python train.py --targets=["finding"] --fused_qkv=false --optimizer="muon" --max_grad_norm=3.0 --epochs=73.7
Rows from block 2 of a small class-conditioned image flow-matching model, named by matrix and row number. Rows with one number belong to one neuron. Each number is 128 + 24 x the weight over its row's rms, rounded and kept within 0 to 255. All counts start at 0. Numbers have three digits each.
After each neuron's rows are labels from the 100 images, of 14848 (inputs lightly noised), where the neuron reaches its highest value: "responds to" is what is common among them. Only what is clearly more common there than usual is listed. The data: retinal OCT scans (Kermany 2017). In brackets: how many of the 100.
# fc1: MLP up (model.blocks.2.mlp.fc1.weight, 512x128), inputs 43-85
# fc2: MLP down (model.blocks.2.mlp.fc2.weight, 128x512, transposed), outputs 43-85

fc1.100:132133098132149149087120110144124149139201101125114118136112165123190161141104181144093122161118126163101126134118172133132098094
fc2.100:100164143174113113114130123157130175131162135133101125141145133199110141135153146099127118159100091129120132128146093190105110138
responds to: finding: choroidal neovascularization (80)

fc1.94:095129087132137112151143168110121095136149167081111170132123124112100154117152174131102147117118093111114146134115094077099097124
fc2.94:122151152200151141088115127127111122126123095151155169121119128178151104144110105103152137104081106135164121151115122149121164130
responds to: finding: diabetic macular edema (63)

fc1.67:151120163131138066130119105145092136106115088140107170069121140178122130109170092148120146099141122120102111145145137137128116128
fc2.67:139162092127119114128109112138125137116096125100174124129131119112113101096098168151125116093131098122103123097161131106150118135
responds to: finding: diabetic macular edema (28)

fc1.1:097098144184097145120153137057124137146122113081100144103113125154128151156120122134115107146137154174138125158152117152124123092
fc2.1:077113136138104125098127120095116166154135106114116120142156109136108131108137136106100128126098106139126171141157156112139092139
responds to: finding: diabetic macular edema (33)

fc1.307:111183137112167131103094087113113145153148147124141142139111124074071130107100108115159096134174126120163147138142159125120087151
fc2.307:175127134087135166133131125073132079117097146148123175100157141163161137133162110160094144147165104101146094100134140154109134139
responds to: finding: diabetic macular edema (73)

fc1.459:104143128132122123112109119129116149103182120093132085109124136102129104078146133126091152069130095128106153133082120139149116107
fc2.459:119128077110144126121132132129132091159155134170146147131117135144108141078135112108162125043145155130122153145098143120123138150
responds to: finding: choroidal neovascularization (60)

fc1.161:159119127127158151163104123143086126121143180135102129101108126094122128133140126107090103139150124165129123122184126143115120138
fc2.161:149096080123144167091131095144127127126112142140107130115144074120136140138154140152149120126136124102168194108120139137135119099
responds to: finding: diabetic macular edema (34)

fc1.296:115126103090133105148122115097103102100103104119187168158133137173139137128108121122114163131114124126111108113157161126169130146
fc2.296:116107146102102110114110143107138175109139101124155133119115168090138099125166137129121169148137097095092140155180095107145117117
responds to: finding: diabetic macular edema (42)

fc1.328:128112132131159172116153142150187170092145135150133139143098131144147106169143161140117182094122136130155112142096143130151113137
fc2.328:125122157099125132117126120145111108111182170125113171159136122119108117129136121118142149144145152094150103164104154135097162131
responds to: finding: choroidal neovascularization (60)

fc1.7:097142104107185164106118148163149101139126173130170096148126143112094121122126111149139165131112153142138111109113156123083092169
fc2.7:114146124123129165124121118154090132102136180115122126098157091158137142142098141137107133117137153098146115135104118133149120098
responds to: finding: diabetic macular edema (56)

fc1.59:145153094128111164131081187117132078092132139171111099120168125094131117095118178130121138098146127161125141151107118108153134122
fc2.59:131116190135155167109110087129126131122122084156135126137114125178146083108059137102135117129095137185130118116136122122123097114
responds to: finding: diabetic macular edema (32)

fc1.76:117159106136127147133138057092175135139077131120071114095155114104141079101109130128143165105072146151160136150148130169134133112
fc2.76:143123125168187151163090127038114119132141138098137165191122142124152137123125107116116141128149127170118136151124108137126094124
responds to: finding: normal (81)

fc1.108:159130112120138124148115152145159125164127155101142155103134148149137108119121134135148126109104109119158130089181125137111105088
fc2.108:124180045133120121112136110120145135098126160066099126165128137087161136149102131131090133126147161113141121131131113147166152145
responds to: finding: normal (90)

fc1.188:104162114155114172129131098139120173169199139099134106143127124114095121131117095117131143126133183136149114101150144112100113121
fc2.188:119082121140069149143152147133113057121138173093121150146159116149132151159126135129117160126151182115152137122126096137090118126
responds to: finding: diabetic macular edema (42)

fc1.479:116168125125127111100130111101131102112092116142106158120118086106181152129140115143094145136111166155124151128089142108135164126
fc2.479:152162132158127087144133127138097166146142129133140093130127139104203090110094131107152135115132104142149120117118129135145108074
responds to: finding: choroidal neovascularization (65); finding: diabetic macular edema (31)

fc1.52:157157137149120085114126149132119128068146137103167139130172146153122120138131119128135104170170136108066131127109140151114175141
fc2.52:170098102134103141118138103073161104120085103115099147052113170110167145139145153158118107126152166139110139087148086127123062111
responds to: finding: normal (92)

fc1.375:111127082149147097142101123098122163112131121135102109106120160111096136133148118159150133033116158138109121099107144128165130098
fc2.375:138127125112161145131132111128103126107154136125127157120109150130098145132109136090144115170137173183144102098164127151122158130
responds to: finding: diabetic macular edema (44)

fc1.447:127151140114100123123225167131146126139136176133112134114135140120122136150134119132107146066144138121126144125130121139153112125
fc2.447:177137080087137140159201149145160118144122184123137081120130124136137113172134123132144128103146111133129119141142156147133124145
responds to: finding: choroidal neovascularization (60); finding: diabetic macular edema (32)

fc1.379:103155118124130103111112096132140110150146174129104134144117119113094109127138157112100120157121126116117183070137162142109104152
fc2.379:192079085128133123136152091158144162140125132114144145115113109165165153115111136150069110121135157127115119105094134131130147123
responds to: finding: choroidal neovascularization (92)

fc1.214:109137117131138138131173126135130151121157133117123075115134129105120000099126147117120133114110141106129129126144113148116119136
fc2.214:096096123126126113099167155118072125183146135149144205106129118113130076128140141108141109124147091149109121106131137151093108126
responds to: finding: diabetic macular edema (32)

fc1.334:133123135173119137143120172117143139075111151158123162128118113114097191147129135131118148092122135164109110169137131101098142120
fc2.334:096125098147140114115109157175125098153139123141159125114127155118093132130162125134126109169128131130132099120174121136076118138
responds to: finding: diabetic macular edema (42)

fc1.130:101151154068096127099139120123166149161149104109095109145136165095142148111123136142161163166118148185130117120171139142119112089
fc2.130:151109174096132076135117115126111110110157101124135126120114133119118142144126148074106113158149168156095134126156109161138110106
responds to: finding: diabetic macular edema (33)

fc1.413:085123134138114159149107135109109136167162136155114141098172154066168096105132140133117109123154139127157161110120117095087094139
fc2.413:128113129098106175101146168158148130097133142135092160143149118166072149146120119111098138115128129118133171112164110122153122148
responds to: finding: choroidal neovascularization (82)

fc1.205:089129114153154152103158143101126107146133140144187141132148129088141122110132139148168115116100140141141126146129122072098139141
fc2.205:101101135178128147122129119127111184142142138156144145114138134150147168119120142125087140142127144130119131117129101137103095116
responds to: finding: choroidal neovascularization (92)

fc1.255:093132168167170109106131114122123146134138136133132081119145120110135110143117112128114127119135151160082157140124149129097167147
fc2.255:105135098134197130138102100093080138165134117130118099113124132155179172136104115104129108157135128154144134130146107174148161158
responds to: finding: choroidal neovascularization (93)

fc1.192:097118144116153120120168175137131090132097122143156141131160150126130147138118112138146089096134106119119091133110117066110131127
fc2.192:089168147160107124140124133125152117156150146138124096130135159138152140139123126126117075146111112134174142100098128153116134119
responds to: finding: choroidal neovascularization (60)

fc1.354:123169105157147158164139137106138128106114100147153153136121085108197121129132128108172084140112139131143088104167153141132113151
fc2.354:121135148143117121123123139155107091121142161136093129114085124123095144111153134127168133119145133131108149102164118108127131129
responds to: finding: diabetic macular edema (59)

fc1.484:137148086108175107167130117160109126140115117155165099127120114123088125102126118108130178105102087118134127110091146143138125128
fc2.484:103128168113086122086123119162086120176136114145107122147148146147156093105136149087100162118116096163105130116116132109126139132
responds to: finding: diabetic macular edema (32)

fc1.29:103149120140130141132157107140117139146109126157187102134111085161140110130131132113133152087158122145136128106125103131105166105
fc2.29:135136125162092142168117119079133101115123111122075108155161099117110142125128122134139129124124120129142102103105133120131109134
responds to: finding: diabetic macular edema (36)

fc1.320:182103141130115132129134123166147132132127165111112116090139110140124131137114098128079129124130137135140150144103135149127184142
fc2.320:113110136128108156113151097154139129112095085136149159092122151108188135140130117125101165129151137117127117118087137124119127106
responds to: finding: normal (96)

fc1.40:132126135123085141135158185138196099165134126097097143104116159117109144111156154115132087140143164116127178147119097113079127119
fc2.40:153102135162187157143141121131151134114129150103125114101158157157093139108089118093098121113100110082171098144103178163143174136
responds to: finding: normal (96)

fc1.216:149172122132088121173109120082176135114114158110108161056119149112081099114129126103140144104102114162094141136175125097093150134
fc2.216:144017107079113098125144126132173121106135162126099122153177112108081134119133123146134124117104114129160145122161108089097144170
responds to: finding: diabetic macular edema (89)

fc1.466:122137161141115097164140130125115129094158127176141123129137120098098112120112106143120105122109119121124144092108120107158155134
fc2.466:072131154179156119153110120107088132135174103095156107116126113184066125132087102149131124132118135168148087094113132145108149131
responds to: finding: choroidal neovascularization (78)

fc1.460:135145146132101134152151126102089130135160158093112110134120131075104114134118124142119092128125138139121141121128110125122102080
fc2.460:143088130114136107131117150101140118151139141115096135129152119094117091129130127121098155137102101130165143114152116126109131157
responds to: finding: diabetic macular edema (32)

fc1.293:098134166144132156119120107127147126088118111140133160132165092120168140149165160119121145140118124118120143130143158138137110154
fc2.293:090135097139123138119130156103177124105099096138115138106087099139102150105130096134116159133147102084119094128130107096134179105
responds to: finding: normal (93)

fc1.350:110109163159141109137126104140149137093120147176134149161144167131175132121103096107160065107120164160123142090115170133141141173
fc2.350:136117117155101116146137197148178109126094121147167166102129148141099149122132165148096081121099141145121095090113089102137157086
responds to: finding: normal (93)

fc1.386:119127109093093147128120108151140103133112127114135142124103130130127136152157087137107113155131146145106156100173145085130133124
fc2.386:108133162081097159137139117108152170090124107119137148093144117138119148125182155105153083133088103103117147130135148112130123131
responds to: finding: normal (83)

fc1.158:128140144124159109164153141134157142133150124127134085112109142140133113098141103142142106171101123085101145176127140137112130136
fc2.158:089092150138149131142109123090107111114144140159099116146130106179113125155119127146100109108128134165103112114128038187120143142
responds to: finding: diabetic macular edema (29)

fc1.171:092154124114165104102130157114147167159103146188171118111120109091129147126150094098087111140100086095126117129091173133157108161
fc2.171:094125104125081094141130186156132117166124141137074136070108162105113157160095135109123116162120109148105131114151085147148137104
responds to: finding: choroidal neovascularization (63)

fc1.75:141137073122121092118165140114073149104134138146126128119114160116093142143139122162141164094147151114115127128143125135138094116
fc2.75:116120170121111088157134101124135186108160153141109151163181155113093117110126146115102176129122113115129118105149112104102139127
responds to: finding: choroidal neovascularization (68); finding: diabetic macular edema (30)

fc1.429:130133163170113117124126143139135083137149128141142133115109142097142117133109127130173098130132144114114111108087171174139138097
fc2.429:125175118187118118083111104152132179114122162115117123113128133171143133118141140072150121144128134091119159151100092113118159157
responds to: finding: normal (100)

fc1.113:107153138152133168137156151095129101156133111127103103082123157121180163148174116124117121154149123090125154124156144124111112121
fc2.113:124132106145116197137117134095154139126100142125131083136112154119104105126076096114124148119144090070104122114127118114155160130
responds to: finding: choroidal neovascularization (81)

fc1.407:165142141124089122072150109111095135125089112131096164176128116112124155143116119128153073108090141125130153167076143157153169134
fc2.407:164140105134158113128108152203158134139105148119147128098094116210153129124140136128138099133137135128155088106083124125122150118
responds to: finding: normal (95)

fc1.177:092100112099120103125123146115105126116126112130136176103135098168113152135132094158127120154109077091114144119094111115159090103
fc2.177:138139127094181078125129136089063154140111120117128158115110105130126128113118104147113101133157081077129085099101154162120181130
responds to: finding: choroidal neovascularization (77)

fc1.278:126102130157110184165157123153123115136116145129143116098123159115145134133128138141085135110121128161154127135144117158128109181
fc2.278:103128105169079131074135151124122129136159141172051122140133144101121123134114151103102093137146113094147088135131149094104119100
responds to: finding: diabetic macular edema (28)

fc1.282:098133150083149175112091138168136108118160180146160113085135175047111124123102131091161125153149123082144143123136105124150131150
fc2.282:097121094131091171150142112109145108105124163096100120157135149151161125135106113145151154105155152063215069126159170103148141116
responds to: finding: choroidal neovascularization (90)

fc1.149:131101106139132099123146143153152149150071191151159118165128154110164176136166104121149134125169122134099144137142140146120117137
fc2.149:113165105160146089136123146154141122142166112149162115133147111109122127152147136154159102143110106136116102121150188119142141123
responds to: finding: choroidal neovascularization (64); finding: diabetic macular edema (28)

fc1.154:095098130128141147153151166118140199162117106132134193101128172134141150091107109099133164097124138149117119101122087118154123094
fc2.154:162099145148130073158113134169133157167122181115084148093124141159127079149113128155107092146124107127110130136096111156155092090
responds to: finding: diabetic macular edema (66)

fc1.3:133159143107150103106145138135130072150165130086139121098128084117159144138131109098109139096164117172158149166129134146156122136
fc2.3:153132108118082108137101130146133135050105113127119160138116099123101100120148119120143168108130135150151132180131123141103105128
responds to: finding: normal (86)

fc1.80:104155090137107136147087106141121140125121117119131166146136167168099129111098145117138174134128140133144166082112062092127174131
fc2.80:105098145141116133089131140130110126151197131163157137102152183117143138131151147146128151122123144149128089102108169169153101138
responds to: finding: diabetic macular edema (50)

fc1.310:118090108128117163067137135123130120111194119139169117124121118118090140134100112177100158140147101131137140152172088150124141096
fc2.310:130119099096120112137126111135119090138094111147123123108123109146155142126080137153113097120140133083161132154127145131121101176
responds to: finding: choroidal neovascularization (61)

fc1.337:126124131147158105166119129131168152107136150124125131115124104118122106123106122126114149113111110128122130136126081097087101148
fc2.337:121138152159137105063120139130167104134119153145133154141109133124141130123108131072125136128125123104170170144150136155117146130
responds to: finding: diabetic macular edema (50)

fc1.437:107138154133115142141113098100126123155092102118124169133145118140129097128115149116100110108125169121119143162126120102159195174
fc2.437:117117145146141123130134166099136141120075101153129136110127131124153129157162132085142118129116148101126117145138144145099060098
responds to: finding: diabetic macular edema (30)

fc1.65:131129139113130140120127124165132145106156153105102104114115113122108076104066140150128119062139081105145116122113141084143119073
fc2.65:102131124121080154148144157158136140105091127110138107152135125120139154134096101071171115152118091093111114136128112100162132128
responds to: finding: normal (98)

fc1.467:130106130152157131187131137119115088135110109128132109103137083097170093120150111106125130131087148103185133106161126184129128166
fc2.467:073140165142103138150148137127184115132130194129139173119112134140110122121089114124158196100129153161150130117126171171136136146
responds to: finding: diabetic macular edema (34)

fc1.405:100172133103160108097131094146083117137113145147147107050147115142119102122124111102186110148119137147107089109152156120139117111
fc2.405:084162128123090144084111126109112074178152126151111120133149164121148116124141108169147147140132116100170119123173181144141124116
responds to: finding: normal (82)

fc1.347:106115187123176082114150133144128108126151144185122122117103148123124094111122137108137134124127122105163113117116088115131123120
fc2.347:111127105136108137121143160145140126133160117156172113139093147134097160182163157103115113149148122105129112119147087101089128089
responds to: finding: normal (83)

fc1.248:116128146119133122143181141131127149139128113139123097138114156138078143113158145120163104089133132137149151150131145101101163104
fc2.248:128095106077150100127115079093102068160132129129150121156139139115099102111101116136110123128133116173130098128134116175165168158
responds to: finding: choroidal neovascularization (59)

fc1.408:127132136128123117116068133136139138178116150156141112152125137127116078245138131125124139210111130104126125120138103145176131113
fc2.408:143112113105123121141135117162173125061115132123140157113122095155097096215133145121149133166152152110122113144150143127184100125
responds to: finding: choroidal neovascularization (61)

fc1.231:128120183149146157114125113173103163131129149101132094127104129125165121151152143114119131180164130117138113098133133179166106119
fc2.231:065100069157098134146135172183113111119117122169096115126156118107106143128134130152158108124136132127147111096168107075155127124
responds to: finding: choroidal neovascularization (71)

fc1.435:131127152110120105113083110151105100098152126157142126134112158093130138109111072159121115150124176113088169102141125132166150170
fc2.435:143115102113140156148124146128104147106141154140156131117126146151126114123092191142104071146120135140102119129161124126116131067
responds to: finding: normal (87)

fc1.74:127138098135113134150111131137124139127116130146139099189177117092108106101136117092121108117124138128163156121155109115132124169
fc2.74:154110161124089140103128112115092152136084154126125134070038151133138128130123121097142135109143162096149126128161185134121104084
responds to: finding: diabetic macular edema (57)

fc1.56:104101143137157126130149109144122163129122110151108092169104146137131118114139151128138093113128159100185126120129178152101140161
fc2.56:126150169108159062121111097080132134117116060117133122130102147165111101128127112143154122139157150165139119108084137141143137113
responds to: finding: diabetic macular edema (33)

fc1.316:152124152118112125122111121131142162123135178102169126108136153129173080149127148090146137111107119134155155109117133120108111170
fc2.316:139083108115103149171124117171122142124138167120120139146130120145089130131099151132095152100105128091145128094119113102116158084
responds to: finding: choroidal neovascularization (89)

fc1.105:132145143135144099125155167143148154163136156141170130156086128097109101147136145126123124111136107144127147101176097133140161124
fc2.105:150160121127167101112134149150104134108168142147078105109203138147120124121174086138151150147122108122121146110221137128109100124
responds to: finding: choroidal neovascularization (61)

fc1.279:099118150127157112156119135110131118112124149108131126142157129173132154137169140133132130139147120085131106169154110096145111110
fc2.279:110158129171081123088114166137154115122092193126124106142109160097157131138102129120123133129141133135143158182182096143182147142
responds to: finding: choroidal neovascularization (76)

fc1.303:114142162156125106117179115127156130080116160132101085123117107121096103132133126113129150114091120166122114098108114102102138112
fc2.303:117130108133139122124167120136145134155132115112124148153118125108143155141115111136148130139147122121130128110108096144106086128
responds to: finding: diabetic macular edema (38)

fc1.175:092139160128090124171142123146077117118113120135184122066156100166124142163137112078141108126082100130143143127137077108151175110
fc2.175:097122128124165139107131166145127148128185149140063148139118150108127123133151133080078125122137120105138093112143157155103069132
responds to: finding: normal (98)

fc1.139:121113118074123135129149168105146132156150168121100159036138157138140096111111128112135122102117109114150124100108102127127117104
fc2.139:089146112112132114135117134133159105123127179163105146162163166141113140128089100132170097129126147144135119112132082093128104117
responds to: finding: normal (86)

fc1.489:113149121174116122128076195130143111124160225089122094130094157132126133114105104115141135155155123136143148102109138133105111150
fc2.489:134106138104147145143206173143145126128106130130118063142108135168125111153163143146106117108117100140135133138110142139113132165
responds to: finding: diabetic macular edema (61)

fc1.91:131152129128138094113113126120120153122108145128115125108126099115134139107129081101137079150111133109109119122131153159128183112
fc2.91:121108154130126084127095134113131074124119181137106124157121110130074115149097122126127083114125120135116140106153128111120111146
responds to: finding: diabetic macular edema (51)

fc1.213:146151151105138117133141160128149098131198152116129121108162163135096097138119147129094145130156157108135167095130121108149131122
fc2.213:133114131143186126135133141117148113159126141164154113125142156158132127138122108136104103131099083174184105135114147117146151109
responds to: finding: choroidal neovascularization (83)

fc1.117:097161093167100096152168092115140148113109147140107101077161113128139136110151172118108144099128131134115108133110123144116136116
fc2.117:142146134136095122123134129106131178128126112127113119154108145143132154157114113162153129137126160151124144130082135142114144130
responds to: finding: diabetic macular edema (92)

fc1.227:130182147102119105074133102103141101162114131193172116153124147105146147159157139130144129164126140143131153115083142098108118133
fc2.227:127182110113112090150109161158162119131162158137163077112155168155114120101128080152103107118119141161130139126100153147161137124
responds to: finding: choroidal neovascularization (89)

fc1.185:129162143117129128128190129133137130101136142132111146131142153124116135173128094108148125184119155107104117136113136100186131096
fc2.185:137103124099107121143141153134157121152109132124124073126131107162138118157190118132146121167128089080121112157122098151148092158
responds to: finding: diabetic macular edema (39)

fc1.485:146147134133153110134112141092146124139097117123094133127103138107126134098110104140102135109126125086075126130110124123097117093
fc2.485:174129129148103128119124091099150120130142125112125133106122154165092162117133128118122141129146115103134119138113097132112150145
responds to: finding: choroidal neovascularization (72)

fc1.221:123123077137126143114163094117127178121089118119124143092138142106124170120104122117156112082101159127095146138113137149113128161
fc2.221:119118129180080107163128161119117115113167128147101130143128149092129130129148136126098109151102099108140113111081097112092153088
responds to: finding: diabetic macular edema (51)

fc1.315:092138114134157095100129128119133174119132125114140058137139139100090154122079100105082135110106160162111136147136170128092144124
fc2.315:081100117130160155154143081124103117103131114136093143144105135188128118128118143160127114164150162127121124116137072148127127141
responds to: finding: diabetic macular edema (31)

fc1.306:097159141141137132119085123145136124098106155139140134173117084128164139109166133132138122171085114066149146125130098164139092126
fc2.306:085144085163140116126140077177112125139123126129136104104075109136114132104107119127116156130144156079094084095144132127142177120
responds to: finding: diabetic macular edema (29)

fc1.497:121133099107126136158180207124169103128134191151118143094123111136138100203097140151136136166148136121131146128119133160144120134
fc2.497:108105142085124133158132181121147116157110189113117083156114103127123122117255161150131136124132147167173134154089124130168143141
responds to: finding: diabetic macular edema (49)

fc1.167:141082127146146145157179154103083109130139111173157142116139073149115137133131120137156103103116133122104134125141175150082064149
fc2.167:131190108185118141124180117097089149122170099151090125184125061125117152119106134134157127135154125103149166101127120111132171148
responds to: finding: diabetic macular edema (63)

fc1.319:158154116129144124148145110140132139086133156159119121142172115116120125130118169121124126120118130137146101145129072142149090135
fc2.319:137126115131099142104167096136131153123091123115127145094072127129147096134169150105129137108123100115138155165124145110138142136
responds to: finding: diabetic macular edema (56)

fc1.46:126102128107136152133109109148126126134141124109080119144145152123125108133127107151133154108116153092115128084170108135171072120
fc2.46:124166132117138140102122175169111150148134110137162130125086128113127123138150161153132133115143166121107111092175139143089166118
responds to: finding: diabetic macular edema (32)

fc1.37:130130182161117115137153153137116099158143142109114137101163129110140086155124142098109136155107165149157171162136139154159149159
fc2.37:079117115100137132118111137151124122155108122095120112122144123143127149093110124108131155116100165157185091109128118141158169117
responds to: finding: normal (95)

fc1.501:138186125093160105100111122120130127134119117144113110161144171100141120138155166105074111123153133143140140073128118166112083125
fc2.501:086132061122136145134146139153153154117108118147100147095075123114116139135143120153161115128113143150152124148144103116120111088
responds to: finding: normal (90)

fc1.153:089113159175115129105137129108098141136141133105133158144135138087111164103123094117128071107122104162130141139108102105085137146
fc2.153:081167142181119126146121139121060152171149113129106150089130127151127127126153149104147118126107068121129158140095115139107116132
responds to: finding: choroidal neovascularization (64)

fc1.277:139157118115124169107095175118132124105126157099169083141079110134128131126072143153128141142109156093116120139153150130101091132
fc2.277:147147135077122105128104180161135130119108149147136115115088167135109143105167105139153149149119084097106150112157142152102095105
responds to: finding: diabetic macular edema (30)

fc1.431:119135121126135102130114125101201112161114152154148194124145120117124108123111164084138102101144152164158171125116137134144138113
fc2.431:074107152096123134146113094115210126148142099130130103154117130134112143125126119150105155134130121138115118129155089139143159144
responds to: finding: diabetic macular edema (39)

fc1.79:146086107141113144113126123119135121131163145146155153127150127127114154128142105123102152127124095147123136080142092115078080111
fc2.79:075126147128152138152136143168187107142103085172120160115117170170136151116072115132147116103132175129113093135125131152080112121
responds to: finding: diabetic macular edema (34)

fc1.468:131153147089124087121128146133153127143165117167145109183122140122145144119137125153110075122124100148119114160098141158122107128
fc2.468:108114072130145083127132108105160139120116133125123095134125117122108145115124107085140119129116143157143119139115113100116126124
responds to: finding: choroidal neovascularization (59)

fc1.417:111056077117161135138124141123129132137122144117091146135120093095122100086158133121079105114117128084146133068164123126107090131
fc2.417:097137122172165115142105164112127149099134156134137144105120148190122144139097188157178131105163176135118124124085136152118072134
responds to: finding: choroidal neovascularization (64)

fc1.93:128158158105166114142130160137148148141135182136146111112167106129126147111118145157095126119083127097150114116092102147127165126
fc2.93:097145143122156154139141150125134120143136145163109110148122139145113163139136122146134140146119146156115132060155131122135153127
responds to: finding: normal (96)

fc1.395:109139180140136125139106143109158116126166134114120098102116102118157136119187140122137145120154178105120118111144138144109140119
fc2.395:159127105118127122094117082155157184129071124128131121125145120115158129133107158101106108121146182085075169115115129123141127135
responds to: finding: choroidal neovascularization (92)

fc1.272:149123104145149085104154164101141116118112121118159124137125125163161171123160139096109131138154113121125104110095113108156167087
fc2.272:112137110126068110157129133107125166106127118135077133111146133128110104138112139138103143127149099083115184144154130142093086181
responds to: finding: normal (88)

fc1.313:104138139108109088123124125162156120166140129126141136125138109099089094129128097106086141114112132119127132117138147096146165103
fc2.313:142133152073181102120128128130119160156125108106125079119108125119138146157148121136124108143126109094133113143101117156173130140
responds to: finding: normal (81)

fc1.269:172055111143127132142139152126125167126157108098177141133159122177120100123102147160144119136081162110088170113131136110121174127
fc2.269:183122150153108067136124096170105125135137133099131095117104119121126145151136124132124136122116139126143131101096091157143112131
responds to: finding: choroidal neovascularization (62)

fc1.403:145100115170122159146142119101127114076113156104125133161128136096131130134129126142134133120123120115126132111164102127088130110
fc2.403:104058133160120105139133114125126116125138169131106118147145120112109140114124132100142087141128120099105117102112116140085103141
responds to: finding: diabetic macular edema (48)

fc1.58:118098116168148119118105121163124145089166123121101167152189113102182134121128176133099102134093174152155129101102148106201124162
fc2.58:117164161141117103133136143141119118112123195152082136130097127167124142140133137141157117154092142127134126111122136168091100097
responds to: finding: diabetic macular edema (45)

fc1.258:154135122099142133136122139092148132144095100140122123125146146074131117105153158136109095129168114093097169100178137137159125084
fc2.258:141119150090131137146117104116109140107148089128131112140125119088104097113119111097104095130142124154131109146133100120160176160
responds to: finding: normal (87)